Rows from block 3 of the text encoder of a small contrastive image-text model, named by matrix and row number. Rows with one number belong to one neuron. Each number is 200 + 30 x the weight over its row's rms, rounded and kept within 0 to 999. All counts start at 0.
After each neuron's rows are labels from the 100 texts, of 14976, where the neuron reaches its highest value: "fires on" is the input token at the peak. Only what is clearly more common there than usual is listed. The data: photos of plants and fungi (iNaturalist). In brackets: how many of the 100.
# fc1: MLP up (text_encoder.blocks.3.mlp.fc1.weight, 768x192), inputs 0-95
# fc2: MLP down (text_encoder.blocks.3.mlp.fc2.weight, 192x768, transposed), outputs 0-95

fc1.534,190,215,199,168,203,220,184,199,240,192,222,190,200,207,196,172,243,218,242,159,203,189,214,183,174,165,241,122,212,185,216,176,202,192,216,193,141,242,198,219,161,175,166,202,184,163,207,159,190,240,205,249,183,212,161,220,176,158,224,218,222,183,209,159,184,188,263,211,210,190,224,233,178,211,262,221,217,214,214,245,219,168,190,263,172,187,188,301,194,227,210,178,220,195,218,176
fc2.534,113,191,236,250,228,215,191,178,169,214,178,174,226,164,227,202,222,168,268,266,158,209,226,193,185,161,208,198,236,172,234,193,191,203,187,180,196,179,166,235,186,225,189,197,209,194,160,214,186,212,205,229,186,168,195,165,236,208,223,191,141,193,168,181,228,215,128,198,259,213,177,222,196,149,237,182,216,226,197,218,226,224,211,176,215,221,206,229,211,180,158,253,138,183,179,140
fires on: "," (40); "family" (31); "<end>" (29)

fc1.753,216,217,176,220,288,242,181,193,186,210,216,190,220,205,218,212,256,246,151,165,246,250,182,196,145,192,201,182,186,197,219,202,185,194,268,221,155,172,197,228,163,173,224,205,219,201,249,174,255,172,211,202,224,218,172,245,177,226,199,145,250,181,199,156,174,185,207,211,150,164,187,233,223,199,224,216,226,242,205,272,156,208,250,188,166,210,175,171,224,187,203,171,226,222,233,224
fc2.753,146,171,200,223,245,172,136,212,207,197,207,229,164,201,257,191,180,159,203,216,224,238,192,188,172,220,210,135,208,198,208,225,238,137,203,201,255,231,195,211,230,189,136,224,192,256,196,202,192,174,201,212,175,195,195,200,246,190,231,181,215,163,207,210,198,216,187,188,195,187,236,181,217,262,197,180,231,256,266,212,224,163,186,147,208,193,209,144,176,184,223,169,147,190,239,138
fires on: "butterfly" (55); "<end>" (36)

fc1.362,226,217,213,171,201,231,228,217,208,151,221,158,204,224,186,185,185,181,171,225,228,219,118,192,178,202,249,192,159,141,229,232,193,223,201,211,212,248,197,177,182,205,176,174,245,202,172,175,226,254,156,159,180,198,174,181,232,192,198,198,181,219,208,201,216,235,212,157,172,146,140,250,155,178,255,186,209,214,204,226,209,177,230,159,220,230,190,193,241,188,128,208,222,193,164,198
fc2.362,201,191,211,193,221,226,173,203,174,173,181,219,162,130,181,153,235,199,235,219,130,221,196,170,155,194,195,210,202,172,209,243,208,192,152,157,176,220,219,234,156,212,222,170,174,221,187,210,184,152,158,168,168,203,218,228,232,179,150,226,201,193,199,188,229,237,198,110,230,224,197,206,240,210,171,231,182,165,179,215,209,221,187,172,215,245,223,145,216,228,185,122,208,209,182,252
fires on: "butterfly" (55); "poppy" (37); "fox" (8)

fc1.535,173,221,234,219,190,185,247,250,211,191,202,206,186,212,224,164,194,204,196,162,183,170,151,197,194,219,152,189,219,188,225,241,217,195,213,189,258,198,205,187,217,198,175,250,206,207,184,214,194,230,244,199,157,175,181,196,172,125,192,183,176,185,238,224,235,194,248,151,223,189,211,127,172,222,193,222,172,158,161,213,197,163,192,210,193,207,249,175,206,247,166,257,222,144,196,176
fc2.535,200,208,201,177,215,200,222,249,205,200,203,185,267,136,247,200,256,180,219,190,214,195,214,215,193,187,196,218,130,190,205,232,159,205,196,176,234,198,167,261,207,230,216,166,193,236,194,174,209,134,248,143,239,174,168,169,196,229,197,205,158,195,199,187,231,221,204,131,242,211,220,211,174,168,219,227,220,154,265,267,165,168,143,194,149,196,164,240,186,207,179,165,209,204,192,253
fires on: "(" (40); "<end>" (32); "jumping" (28)

fc1.651,237,215,172,203,174,220,167,195,181,185,182,262,159,148,225,200,181,244,195,198,196,204,180,168,219,189,178,233,189,128,212,185,193,273,164,243,207,203,151,163,218,230,201,208,176,178,205,236,165,172,201,231,189,164,216,198,217,205,214,238,212,158,238,148,219,202,218,274,151,225,195,212,202,238,212,255,212,235,203,183,187,153,185,211,238,195,264,184,204,127,158,159,210,192,184,243
fc2.651,172,200,164,192,193,171,192,242,220,181,220,252,243,235,199,209,175,195,232,205,188,225,251,207,153,249,252,188,188,197,161,189,186,146,165,191,113,180,189,195,139,225,183,189,147,194,217,185,170,226,202,218,215,174,197,227,178,192,209,191,230,208,156,247,204,255,194,167,307,191,223,236,201,218,185,136,213,220,153,231,228,253,207,162,226,189,184,209,174,232,196,231,176,193,196,174
fires on: "(" (39); "balsam" (38); "orange" (23)

fc1.123,180,159,177,187,219,224,225,210,224,189,220,181,231,214,218,176,210,191,188,224,150,175,192,144,186,206,254,208,287,228,228,172,182,193,194,260,163,162,188,216,187,165,190,189,208,278,163,207,191,175,157,190,214,127,165,201,229,238,219,187,174,170,240,200,200,257,213,209,222,176,171,189,137,251,194,193,144,224,217,189,234,196,218,184,258,201,203,163,164,205,189,254,163,222,183,189
fc2.123,179,211,270,212,174,175,166,190,143,195,134,207,183,257,199,200,200,173,239,154,194,182,201,161,260,255,216,189,236,173,167,178,181,234,222,225,204,198,235,235,206,151,226,202,176,271,231,150,219,188,175,187,176,233,151,244,141,219,219,247,165,211,223,192,204,181,214,200,179,260,184,247,219,203,209,191,196,230,184,203,162,221,194,148,239,164,187,160,225,252,216,157,199,262,195,194
fires on: "," (66); "<end>" (34)

fc1.481,239,215,143,218,177,202,203,188,155,220,206,140,198,208,242,216,232,230,251,244,164,229,213,197,183,225,253,209,199,204,214,202,180,138,204,141,181,211,185,192,183,278,199,182,195,229,200,221,159,185,226,172,226,220,178,147,205,217,164,165,200,205,189,241,262,176,167,116,221,217,255,219,178,197,195,236,199,196,238,201,244,179,218,165,177,148,199,151,148,252,223,211,175,193,210,225
fc2.481,152,237,183,206,171,211,206,200,140,183,216,191,141,249,198,139,237,217,219,191,248,172,191,203,228,158,205,210,198,178,228,212,203,184,164,193,209,220,197,137,166,181,188,196,239,190,209,245,187,184,185,178,214,227,230,195,151,166,148,231,133,213,232,144,191,186,249,220,182,203,150,181,207,202,168,202,188,183,158,198,169,208,185,234,243,202,158,277,243,180,209,179,187,191,159,176
fires on: "(" (40); "<end>" (36); "class" (24)

fc1.228,203,242,172,249,192,182,211,211,200,167,187,178,143,192,207,186,215,213,199,172,219,194,199,163,183,185,207,157,198,203,227,169,168,200,171,230,222,223,203,266,180,160,217,163,170,116,251,189,199,164,222,248,179,134,210,182,240,218,189,179,220,188,250,203,214,212,176,239,169,201,237,163,204,160,163,150,168,210,183,185,196,210,211,221,228,145,212,235,256,257,237,188,256,252,175,197
fc2.228,219,166,239,210,151,183,196,204,202,173,231,206,202,244,228,181,130,216,193,190,179,144,189,222,186,209,185,240,206,206,243,217,188,192,220,182,152,181,206,159,186,235,187,174,182,176,202,231,213,181,175,178,185,230,139,215,208,164,258,240,201,230,162,162,162,271,181,185,154,224,185,194,230,198,172,219,197,260,168,252,199,227,185,171,178,213,146,150,195,174,176,229,206,194,189,200
fires on: "(" (54); "<end>" (25)

fc1.739,203,172,204,182,205,162,216,208,200,141,233,194,195,197,152,144,191,245,185,197,185,176,204,174,187,239,165,202,196,225,147,225,209,204,230,239,200,209,224,163,208,178,243,184,204,163,190,213,173,231,214,139,238,205,206,176,157,193,165,219,181,245,197,215,229,219,238,179,241,196,156,217,233,212,196,199,194,228,262,225,199,227,205,143,199,235,191,242,165,182,145,138,185,212,165,174
fc2.739,208,218,245,208,243,207,191,158,233,187,196,203,235,195,162,180,202,167,233,166,178,264,148,202,198,231,205,178,232,215,223,215,177,207,176,192,204,213,230,242,184,226,181,189,172,201,241,181,206,181,150,222,142,224,217,166,245,249,181,223,209,194,158,187,201,199,265,188,248,225,159,204,192,230,165,188,183,272,237,218,219,187,240,172,188,234,265,209,198,189,198,228,227,233,201,236
fires on: "butterfly" (43); "poppy" (37); "firewheel" (20)

fc1.628,269,220,172,213,233,199,203,192,171,180,200,186,198,199,175,159,222,190,197,201,202,187,151,235,193,232,164,154,206,268,208,208,217,233,199,200,205,222,243,211,191,218,226,186,240,208,205,209,170,187,254,208,232,192,194,172,227,236,174,249,215,211,242,172,244,211,148,171,211,195,206,193,233,155,214,253,170,227,220,204,160,218,198,177,220,221,173,202,223,224,131,199,226,197,210,222
fc2.628,228,195,193,257,211,213,204,193,201,205,247,206,193,201,131,146,211,270,215,220,178,230,194,179,193,205,187,152,241,222,188,202,239,228,195,206,161,156,221,182,175,258,196,214,185,201,270,218,206,187,239,211,195,189,204,213,232,206,178,268,217,178,216,229,220,201,164,234,216,200,161,178,201,192,167,204,174,240,220,180,223,211,214,151,158,221,188,182,185,210,143,240,210,231,234,187
fires on: "poppy" (37); "<end>" (37); "firewheel" (20)

fc1.526,158,169,238,261,201,217,202,177,209,192,201,203,180,155,250,173,163,178,203,197,210,167,227,254,243,213,213,191,248,159,216,164,210,198,192,203,152,219,222,216,165,246,222,249,206,231,156,176,191,189,225,215,216,188,252,194,153,233,199,261,201,173,150,180,207,213,238,257,225,186,162,193,203,178,214,166,216,233,151,169,194,232,217,175,179,248,188,178,187,177,170,229,196,198,136,227
fc2.526,205,233,179,181,250,202,200,171,208,254,241,198,175,163,223,168,210,243,145,218,157,197,159,227,204,183,224,196,187,169,194,227,192,204,211,172,194,257,209,216,136,180,207,187,178,224,146,234,210,206,200,163,130,228,196,215,196,213,136,142,222,232,196,176,238,176,144,186,177,193,208,175,259,215,189,164,195,209,242,171,198,202,195,236,139,133,192,216,213,295,201,205,272,249,208,183
fires on: "," (41); "<end>" (41); "order" (18)

fc1.401,210,224,240,137,235,201,154,154,144,219,191,203,208,192,202,155,190,262,231,182,180,205,193,205,235,186,175,213,163,216,173,224,214,193,175,217,255,177,222,197,169,153,132,187,156,158,229,175,192,237,159,153,184,225,214,226,238,268,158,217,224,228,205,157,193,166,231,230,135,202,182,189,188,247,254,187,216,229,194,193,253,218,236,157,209,189,189,201,180,177,246,195,213,244,259,188
fc2.401,196,193,234,150,242,152,199,190,200,235,209,183,232,221,185,122,182,209,144,242,146,167,190,208,184,196,256,162,114,245,163,205,254,218,196,222,170,216,218,181,168,217,230,180,175,202,157,138,215,185,193,183,214,196,277,206,218,223,218,252,241,178,201,210,230,150,235,169,199,196,188,221,182,204,217,203,216,158,175,216,205,187,212,154,219,195,200,191,205,180,187,143,167,232,190,190
fires on: "agaricomycetes" (38); "<end>" (36); ")" (26)

fc1.369,209,215,233,205,250,179,161,174,183,168,214,149,163,182,201,147,205,204,197,181,204,201,230,196,146,237,177,224,256,200,216,187,207,121,179,175,216,187,212,225,208,184,207,290,196,223,223,246,169,178,195,191,185,243,158,235,192,212,221,183,170,225,178,124,247,211,239,209,212,201,208,198,192,234,205,257,208,183,207,237,227,247,283,200,160,177,151,244,217,171,182,208,231,187,164,194
fc2.369,150,219,196,196,187,227,179,209,198,207,155,212,205,212,155,173,224,203,183,212,236,218,221,135,203,222,230,177,265,217,233,227,247,187,170,250,191,207,247,218,170,240,232,196,209,142,219,212,168,245,207,170,225,271,241,212,205,237,195,208,205,124,206,221,199,214,155,208,203,238,233,196,211,220,227,164,211,197,160,200,182,189,196,216,176,206,191,204,170,249,193,178,197,180,172,211
fires on: "<end>" (100)

fc1.248,220,212,169,206,160,197,145,230,212,261,223,200,177,226,221,181,198,188,173,212,168,214,183,164,210,165,199,197,207,206,270,184,202,194,159,181,219,199,178,205,266,196,201,181,190,224,201,159,181,174,225,174,211,198,223,190,158,198,186,280,157,152,217,143,252,199,195,192,196,241,209,208,222,229,197,206,205,169,204,185,212,227,239,199,276,216,163,234,161,199,191,215,196,223,251,193
fc2.248,231,198,226,163,230,182,224,187,194,159,192,164,178,173,228,223,198,207,197,234,263,187,214,207,211,231,236,205,230,196,145,252,194,153,183,221,251,172,167,217,229,203,224,212,145,185,223,239,192,181,178,217,247,140,177,170,208,152,238,186,197,273,197,158,142,148,196,224,188,226,192,184,237,191,152,165,176,257,154,192,243,222,170,185,172,235,205,180,223,221,203,236,165,207,206,168
fires on: "," (62); "magnoliopsida" (31)

fc1.713,210,214,191,218,158,240,261,207,177,197,243,220,264,241,155,149,247,217,240,229,227,184,145,135,222,182,168,197,223,199,201,207,159,163,225,239,150,185,220,177,233,182,193,143,249,174,213,181,221,192,235,152,256,190,143,249,207,202,219,215,170,205,158,200,117,209,237,218,175,134,169,104,196,159,245,177,225,213,189,168,146,221,179,185,224,198,201,205,246,172,199,235,198,214,174,206
fc2.713,191,183,181,161,206,146,153,187,184,177,208,222,297,192,209,206,156,160,238,192,239,190,135,252,192,211,189,156,283,215,226,183,174,234,176,165,200,204,245,232,181,205,243,205,188,187,241,155,188,194,211,197,267,194,192,221,170,180,190,203,235,169,205,217,174,192,191,169,191,223,254,233,211,241,178,244,235,209,201,225,164,188,188,222,204,175,204,161,198,258,223,198,131,206,215,240
fires on: ")" (75); "<end>" (25)

fc1.245,163,187,257,239,162,206,241,215,213,215,179,204,161,228,230,167,114,227,249,197,184,218,211,228,171,147,221,155,249,225,211,199,192,211,199,190,171,222,174,266,237,208,193,275,233,204,210,211,200,217,194,237,185,186,200,163,176,196,142,204,186,211,164,203,223,187,186,197,195,178,282,219,149,208,273,200,173,158,189,215,188,212,208,209,194,192,166,212,226,200,194,211,165,178,185,209
fc2.245,232,235,136,183,170,215,216,193,198,187,130,212,187,209,185,249,206,147,204,186,192,224,181,225,185,148,253,258,193,202,205,208,210,208,193,192,190,244,244,260,163,167,177,186,168,212,123,172,240,234,195,216,225,220,203,179,196,186,216,176,219,186,177,210,225,224,164,217,185,168,161,136,208,195,213,175,261,203,241,194,206,251,220,203,208,185,189,174,177,197,229,170,181,181,217,193
fires on: "," (82); ")" (18)

fc1.748,227,190,160,161,217,226,160,234,214,214,222,261,101,252,221,220,182,191,191,246,191,235,174,181,196,192,194,176,213,195,231,246,226,177,215,199,145,203,225,165,239,202,259,227,226,175,242,209,313,164,210,238,218,191,207,212,212,199,163,194,185,179,183,194,206,206,182,195,193,202,191,189,239,204,185,156,182,152,190,153,203,201,210,156,180,212,167,189,231,151,161,190,193,183,212,227
fc2.748,232,248,146,167,254,205,218,198,184,178,218,253,222,189,178,212,204,217,165,263,175,213,190,187,207,175,157,242,188,164,271,201,197,213,182,237,180,219,205,224,200,241,207,240,226,197,213,177,214,209,170,164,177,165,215,199,234,224,191,247,238,158,169,176,184,153,206,179,212,230,206,225,179,218,155,157,171,167,205,203,232,183,202,161,208,172,226,175,240,181,165,142,249,203,137,135
fires on: "butterfly" (55); "poppy" (21); "<end>" (20)

fc1.690,234,243,232,217,205,161,174,187,223,221,210,205,194,182,225,220,198,220,231,226,224,181,264,140,167,220,194,167,156,212,204,214,221,217,239,200,248,164,203,166,232,202,198,132,193,203,262,209,206,213,261,205,207,152,188,172,182,210,222,193,180,162,169,207,155,124,190,218,204,203,258,183,283,243,215,178,198,179,200,191,241,145,226,195,213,206,197,159,226,146,221,214,197,205,170,214
fc2.690,228,202,240,187,212,208,222,253,165,184,239,187,214,214,165,202,236,208,213,112,220,193,214,174,146,249,184,221,195,222,174,204,184,213,206,200,164,217,233,185,208,193,197,201,183,197,220,206,207,195,245,192,206,212,184,156,216,191,167,166,199,232,228,170,176,225,239,222,192,231,184,204,231,212,249,187,189,219,140,198,229,172,210,231,226,235,237,225,179,155,216,164,181,186,270,159
fires on: "(" (39); "," (38); "<end>" (23)

fc1.83,241,174,188,210,194,188,184,228,254,202,226,185,217,263,171,208,168,182,199,179,198,180,217,194,191,238,166,253,189,178,188,205,177,206,188,231,163,185,172,196,149,218,269,217,259,200,165,197,151,209,149,228,233,191,187,228,191,165,160,189,166,218,201,170,214,211,179,115,176,188,193,215,226,203,251,279,184,200,234,236,220,211,182,205,263,210,183,207,195,204,242,185,112,247,242,222
fc2.83,137,209,223,187,213,179,183,216,162,170,240,182,200,249,160,193,167,197,202,219,218,193,161,240,222,213,189,200,175,223,217,246,169,162,184,200,274,215,193,163,220,252,199,187,159,208,193,182,192,206,179,180,202,131,240,212,197,196,255,232,177,203,176,177,165,209,160,186,152,208,181,212,198,194,194,208,181,209,165,191,224,209,191,141,171,173,175,187,211,241,184,228,165,249,245,170
fires on: "," (39); "asteraceae" (34); "<end>" (14); "family" (13)

fc1.77,188,224,200,165,202,162,237,193,187,171,189,201,195,192,190,222,238,211,153,221,264,227,205,198,208,217,239,128,230,260,175,211,214,188,181,184,167,155,230,261,222,176,229,243,225,191,189,197,227,166,154,183,232,233,196,183,129,210,206,174,179,204,223,205,128,228,254,127,218,224,212,161,183,238,191,150,169,202,145,230,204,196,203,187,214,205,216,171,196,158,191,240,178,183,242,217
fc2.77,127,212,199,141,228,198,196,171,218,266,222,183,233,227,165,218,208,258,215,196,225,267,158,238,229,211,220,212,140,209,261,197,167,186,212,150,210,236,148,198,212,221,164,202,248,233,197,211,194,216,243,161,247,211,193,173,191,219,160,219,184,208,194,217,193,185,197,135,197,234,230,153,187,171,201,146,216,154,157,181,193,175,163,212,230,198,193,203,176,133,182,256,223,159,223,206
fires on: ")" (50); "(" (31); "<end>" (19)

fc1.395,200,206,220,209,237,180,236,164,225,243,221,238,234,137,211,209,237,194,191,210,204,187,125,224,222,142,174,205,209,180,249,169,216,183,237,205,218,178,218,192,183,213,193,140,182,203,219,199,212,187,178,159,154,128,184,154,258,201,170,189,184,202,255,204,195,162,175,179,206,195,174,196,229,209,165,186,158,230,177,237,209,242,257,177,205,199,224,226,214,192,219,212,213,208,170,185
fc2.395,199,164,201,145,180,200,215,198,215,190,254,194,172,180,181,146,219,124,129,254,152,250,188,154,190,213,206,224,201,202,194,232,219,153,169,263,183,206,221,190,186,224,241,220,171,206,183,231,191,222,224,233,194,221,183,183,197,177,207,223,241,220,185,170,236,235,226,171,178,229,153,194,199,184,245,214,171,225,210,228,131,131,206,195,201,165,219,167,177,212,243,183,148,223,202,215
fires on: "butterfly" (48); "fox" (31); "(" (21)

fc1.755,200,211,184,192,173,179,229,192,166,237,208,192,186,163,206,271,242,231,220,182,234,163,178,186,202,253,238,212,186,211,184,219,216,148,192,211,152,168,211,227,154,206,219,226,183,186,191,214,238,228,202,180,195,196,264,167,229,181,168,114,196,229,254,229,191,207,179,201,163,192,185,208,206,191,207,195,222,155,229,205,217,207,172,146,176,186,159,149,233,211,248,217,215,168,220,240
fc2.755,111,141,185,187,176,180,210,208,203,200,198,174,172,139,181,192,201,174,187,170,195,189,272,170,195,186,194,132,195,221,238,172,175,221,211,221,239,179,223,203,244,167,172,207,180,208,271,146,220,174,235,214,162,248,201,194,167,179,212,197,183,205,218,108,201,228,193,180,252,224,183,203,191,166,189,225,225,220,164,234,147,202,199,228,174,233,238,212,219,174,219,210,197,186,178,169
fires on: ")" (43); "<end>" (36)

fc1.513,236,225,214,217,223,231,203,202,198,189,229,203,200,201,195,142,161,197,155,220,215,212,198,158,146,165,184,210,158,257,214,197,177,229,260,184,187,210,139,211,208,271,186,205,170,175,220,180,237,207,218,167,198,161,177,295,266,175,147,199,189,219,252,162,214,196,231,189,245,205,160,223,164,207,188,213,156,204,172,204,178,257,203,174,186,234,222,181,207,221,205,174,252,187,143,192
fc2.513,142,138,205,212,233,140,256,227,208,155,189,170,201,201,146,208,211,144,180,153,126,179,202,210,227,176,210,198,217,161,158,288,215,239,190,242,139,153,215,169,187,152,191,185,168,202,175,159,195,210,220,185,186,215,218,134,219,219,140,237,201,191,165,224,222,238,194,193,200,222,146,223,224,223,240,190,189,187,238,211,196,167,188,161,244,202,232,166,189,214,145,180,215,193,229,194
fires on: "poppy" (37); "fox" (31); "firewheel" (20); "liliopsida" (12)

fc1.181,224,197,190,188,247,188,188,230,212,250,158,194,215,172,204,190,148,183,211,199,224,271,193,250,152,190,186,244,227,195,218,241,222,244,231,145,227,236,195,174,189,189,234,227,214,185,122,193,273,199,163,267,228,197,163,192,204,238,220,177,109,178,233,174,187,189,223,182,188,212,240,215,208,204,205,224,182,250,149,162,165,198,211,191,165,247,169,175,165,244,205,204,190,156,166,211
fc2.181,240,147,249,202,261,224,146,208,194,274,260,187,158,222,227,205,214,221,184,154,196,207,221,185,145,228,195,147,171,166,170,227,232,200,230,211,240,233,211,169,171,172,262,181,238,227,193,192,191,199,141,204,236,199,171,220,247,208,178,206,159,204,166,195,155,231,250,202,186,193,232,226,266,215,205,193,187,177,191,181,175,126,230,174,220,201,174,173,218,221,197,175,163,208,196,200
fires on: "agaricomycetes" (75); "<end>" (25)

fc1.756,188,204,203,198,263,211,173,215,194,226,173,214,195,206,161,186,238,200,192,209,186,184,211,172,173,194,217,220,163,181,230,217,238,140,167,215,209,176,203,201,215,179,193,228,242,219,181,201,255,239,170,173,190,177,158,216,231,204,208,239,149,197,196,204,242,241,229,173,138,177,159,200,216,206,245,172,203,260,251,213,152,160,231,151,213,267,140,195,252,209,172,193,251,202,178,162
fc2.756,135,201,198,224,213,225,208,217,201,183,170,187,235,153,212,168,217,196,209,247,145,175,223,209,174,171,216,210,185,169,250,215,200,177,226,205,188,211,172,240,170,223,242,207,178,193,192,180,170,219,199,138,172,168,232,204,194,205,154,222,199,187,192,207,216,188,185,135,224,198,206,219,207,229,206,167,146,173,216,260,204,199,212,148,216,196,245,204,258,212,120,148,221,207,134,174
fires on: "poppy" (37); "candy" (35); "butterfly" (16); "<end>" (12)

fc1.197,168,176,236,222,278,191,176,232,207,214,192,168,177,228,204,216,225,162,211,203,207,211,177,166,220,179,188,179,207,233,195,202,193,226,270,163,239,236,187,215,215,160,191,188,227,164,176,199,242,231,174,227,208,191,245,183,202,137,153,178,223,182,191,206,188,242,180,197,143,184,228,134,174,200,145,206,239,178,237,262,243,224,234,189,203,204,219,195,216,232,173,193,169,178,187,234
fc2.197,244,232,150,145,216,172,160,187,217,273,248,162,216,165,213,230,214,230,194,154,225,193,177,217,210,253,156,224,163,219,248,226,201,241,225,204,228,241,191,186,184,239,218,189,178,194,192,206,204,207,181,242,251,179,114,174,150,239,202,152,257,239,169,213,169,165,190,221,214,176,240,178,180,225,200,220,226,177,147,190,142,160,191,172,202,203,144,208,118,221,238,198,182,145,178,229
fires on: "agaricomycetes" (39); "magnoliopsida" (30); "<end>" (25)

fc1.752,187,170,194,244,174,178,182,182,222,205,166,203,174,208,221,253,202,202,177,246,161,180,194,175,181,214,179,215,210,131,194,219,177,216,259,186,202,234,233,187,199,215,184,206,172,177,198,208,173,220,187,242,247,225,186,186,199,219,179,226,157,180,183,190,250,211,225,136,214,208,241,176,187,194,193,177,209,274,233,183,193,179,204,172,191,210,211,183,164,171,201,238,176,166,179,245
fc2.752,238,184,161,185,219,224,160,205,182,205,221,259,157,178,211,209,218,136,226,190,164,225,211,174,190,240,132,203,247,184,291,217,222,237,225,201,213,201,206,195,227,187,239,235,205,223,226,185,202,238,201,194,210,223,180,185,258,158,197,208,197,197,279,217,164,229,179,188,232,152,197,137,185,157,238,172,209,166,218,254,184,201,223,172,203,189,188,211,241,225,201,226,196,225,174,190
fires on: "agaricomycetes" (39); "<end>" (31); "magnoliopsida" (30)

fc1.303,231,175,234,220,219,286,174,204,170,156,163,205,238,205,177,186,192,190,172,232,253,247,211,226,241,211,182,232,176,206,186,245,201,160,196,220,162,193,188,193,232,200,122,161,206,169,191,225,199,219,275,182,185,211,193,218,241,149,208,194,160,206,169,188,159,132,144,221,188,184,170,208,202,197,220,209,202,175,186,181,250,195,215,126,180,203,194,164,232,185,198,189,205,236,252,171
fc2.303,183,192,165,202,210,244,161,164,248,145,202,213,204,211,209,209,231,231,225,259,241,196,163,234,217,219,210,191,265,134,214,214,181,183,214,191,171,214,220,220,176,185,220,213,188,186,185,197,183,204,178,218,210,205,221,234,152,165,238,220,199,222,165,219,163,229,172,206,203,176,218,246,239,167,122,188,237,247,196,218,228,196,260,225,211,205,233,240,191,164,227,224,195,167,166,240
fires on: "," (45); "pinopsida" (37); "<end>" (18)

fc1.507,205,202,229,170,231,233,202,211,232,179,209,169,157,166,158,189,201,208,180,190,207,228,215,158,211,209,211,191,255,222,245,135,182,222,231,216,180,196,222,163,219,199,199,152,205,204,233,196,194,195,295,236,240,158,176,209,163,214,163,214,226,244,252,197,232,195,145,218,190,202,179,244,248,224,203,173,197,226,293,161,187,214,274,151,257,247,175,169,229,209,213,175,210,193,203,222
fc2.507,175,226,181,226,214,218,167,210,156,178,204,237,210,187,163,202,201,211,207,166,122,201,198,169,238,193,150,200,185,184,214,179,142,182,245,198,179,146,192,219,160,227,203,248,270,194,262,180,205,275,232,214,203,175,187,203,205,162,164,205,185,215,215,182,234,237,214,174,188,203,220,215,253,247,172,218,161,218,246,211,227,152,248,135,223,250,190,175,219,174,161,161,226,159,191,186
fires on: "poppy" (37); "fox" (31); "firewheel" (20); "butterfly" (12)

fc1.195,172,157,232,249,214,179,167,214,154,174,259,227,216,216,210,168,232,162,218,167,188,208,182,214,257,210,218,199,235,179,224,209,235,218,119,121,287,239,209,191,197,192,227,205,196,232,217,213,223,143,218,224,200,219,160,190,234,183,167,165,226,174,216,207,220,240,237,247,197,254,205,191,173,205,176,197,190,153,222,194,211,183,272,145,127,223,178,162,145,160,209,202,220,185,162,207
fc2.195,214,229,193,184,206,142,169,231,234,187,164,178,209,200,236,226,146,244,263,184,165,181,203,242,182,178,184,222,156,207,103,163,218,207,180,158,196,225,179,242,155,245,210,172,238,189,212,257,165,175,206,198,182,260,173,221,220,181,221,140,176,218,212,193,248,191,227,204,169,169,170,134,217,219,157,164,212,193,229,234,197,224,182,196,213,215,210,244,185,188,220,226,216,157,199,150
fires on: "davidii" (34); "<end>" (32); "asteraceae" (25)

fc1.618,180,190,227,190,160,198,189,228,246,190,220,244,181,168,231,177,172,173,191,250,192,202,217,211,153,216,189,176,157,210,166,227,142,192,229,205,197,195,203,200,217,184,278,228,215,181,173,192,207,253,172,179,182,132,182,236,250,201,191,233,214,272,223,214,211,212,200,224,244,226,180,179,151,198,204,155,174,221,226,266,145,175,187,144,206,254,225,194,223,234,161,176,196,206,238,162
fc2.618,191,183,220,210,245,200,213,206,220,197,199,237,214,194,188,193,160,163,193,228,197,226,166,151,172,259,210,205,143,230,173,220,128,282,192,240,149,140,214,254,228,167,233,216,226,180,198,183,260,239,192,239,151,172,183,192,136,173,237,225,222,152,242,180,201,225,205,221,193,146,218,197,164,231,195,187,178,210,254,200,173,148,213,137,203,191,214,224,246,221,179,181,216,189,203,220
fires on: "poppy" (37); "fox" (31); "firewheel" (20); "butterfly" (12)

fc1.555,214,228,207,193,194,216,170,269,192,183,163,212,207,203,184,186,240,220,187,224,185,171,208,147,136,182,180,181,190,204,180,185,158,209,140,268,247,189,254,206,207,220,190,179,178,186,167,229,188,202,190,214,148,202,206,170,206,238,188,225,232,214,202,159,243,217,153,221,184,213,173,191,232,164,229,196,224,182,196,189,192,196,171,149,205,251,191,215,203,180,192,202,168,274,194,225
fc2.555,169,172,203,235,244,162,203,221,245,208,174,221,197,198,205,193,172,170,249,207,180,188,167,209,253,239,177,199,177,220,236,217,239,158,215,220,183,186,187,250,147,203,159,172,170,180,173,180,202,201,184,145,172,150,179,208,216,188,206,187,217,233,195,219,239,167,179,138,210,215,179,184,210,230,153,241,183,214,224,189,215,215,258,113,218,219,207,199,232,169,211,165,181,223,249,265
fires on: "poppy" (37); "candy" (35); "firewheel" (20); "butterfly" (8)

fc1.235,243,218,190,173,210,231,239,225,213,189,210,125,210,138,174,220,197,96,188,207,256,197,219,197,255,231,200,182,237,153,178,225,177,168,163,219,177,218,174,187,185,230,185,208,197,190,222,226,206,162,206,228,192,241,208,208,226,231,168,192,203,155,203,208,235,172,255,179,222,194,202,212,209,267,198,192,159,230,253,223,148,132,171,164,166,233,199,215,171,189,227,243,184,246,216,199
fc2.235,198,184,249,130,234,199,219,238,221,166,196,209,172,189,174,158,269,215,151,254,213,184,210,219,176,208,142,152,276,177,250,192,225,196,229,183,174,150,227,202,202,192,210,191,201,189,182,204,249,156,186,179,202,197,189,225,184,229,220,228,218,163,223,177,206,175,237,224,201,175,225,218,166,133,267,230,177,196,255,220,166,204,171,166,216,179,161,153,175,216,203,257,271,242,179,219
fires on: "<end>" (100)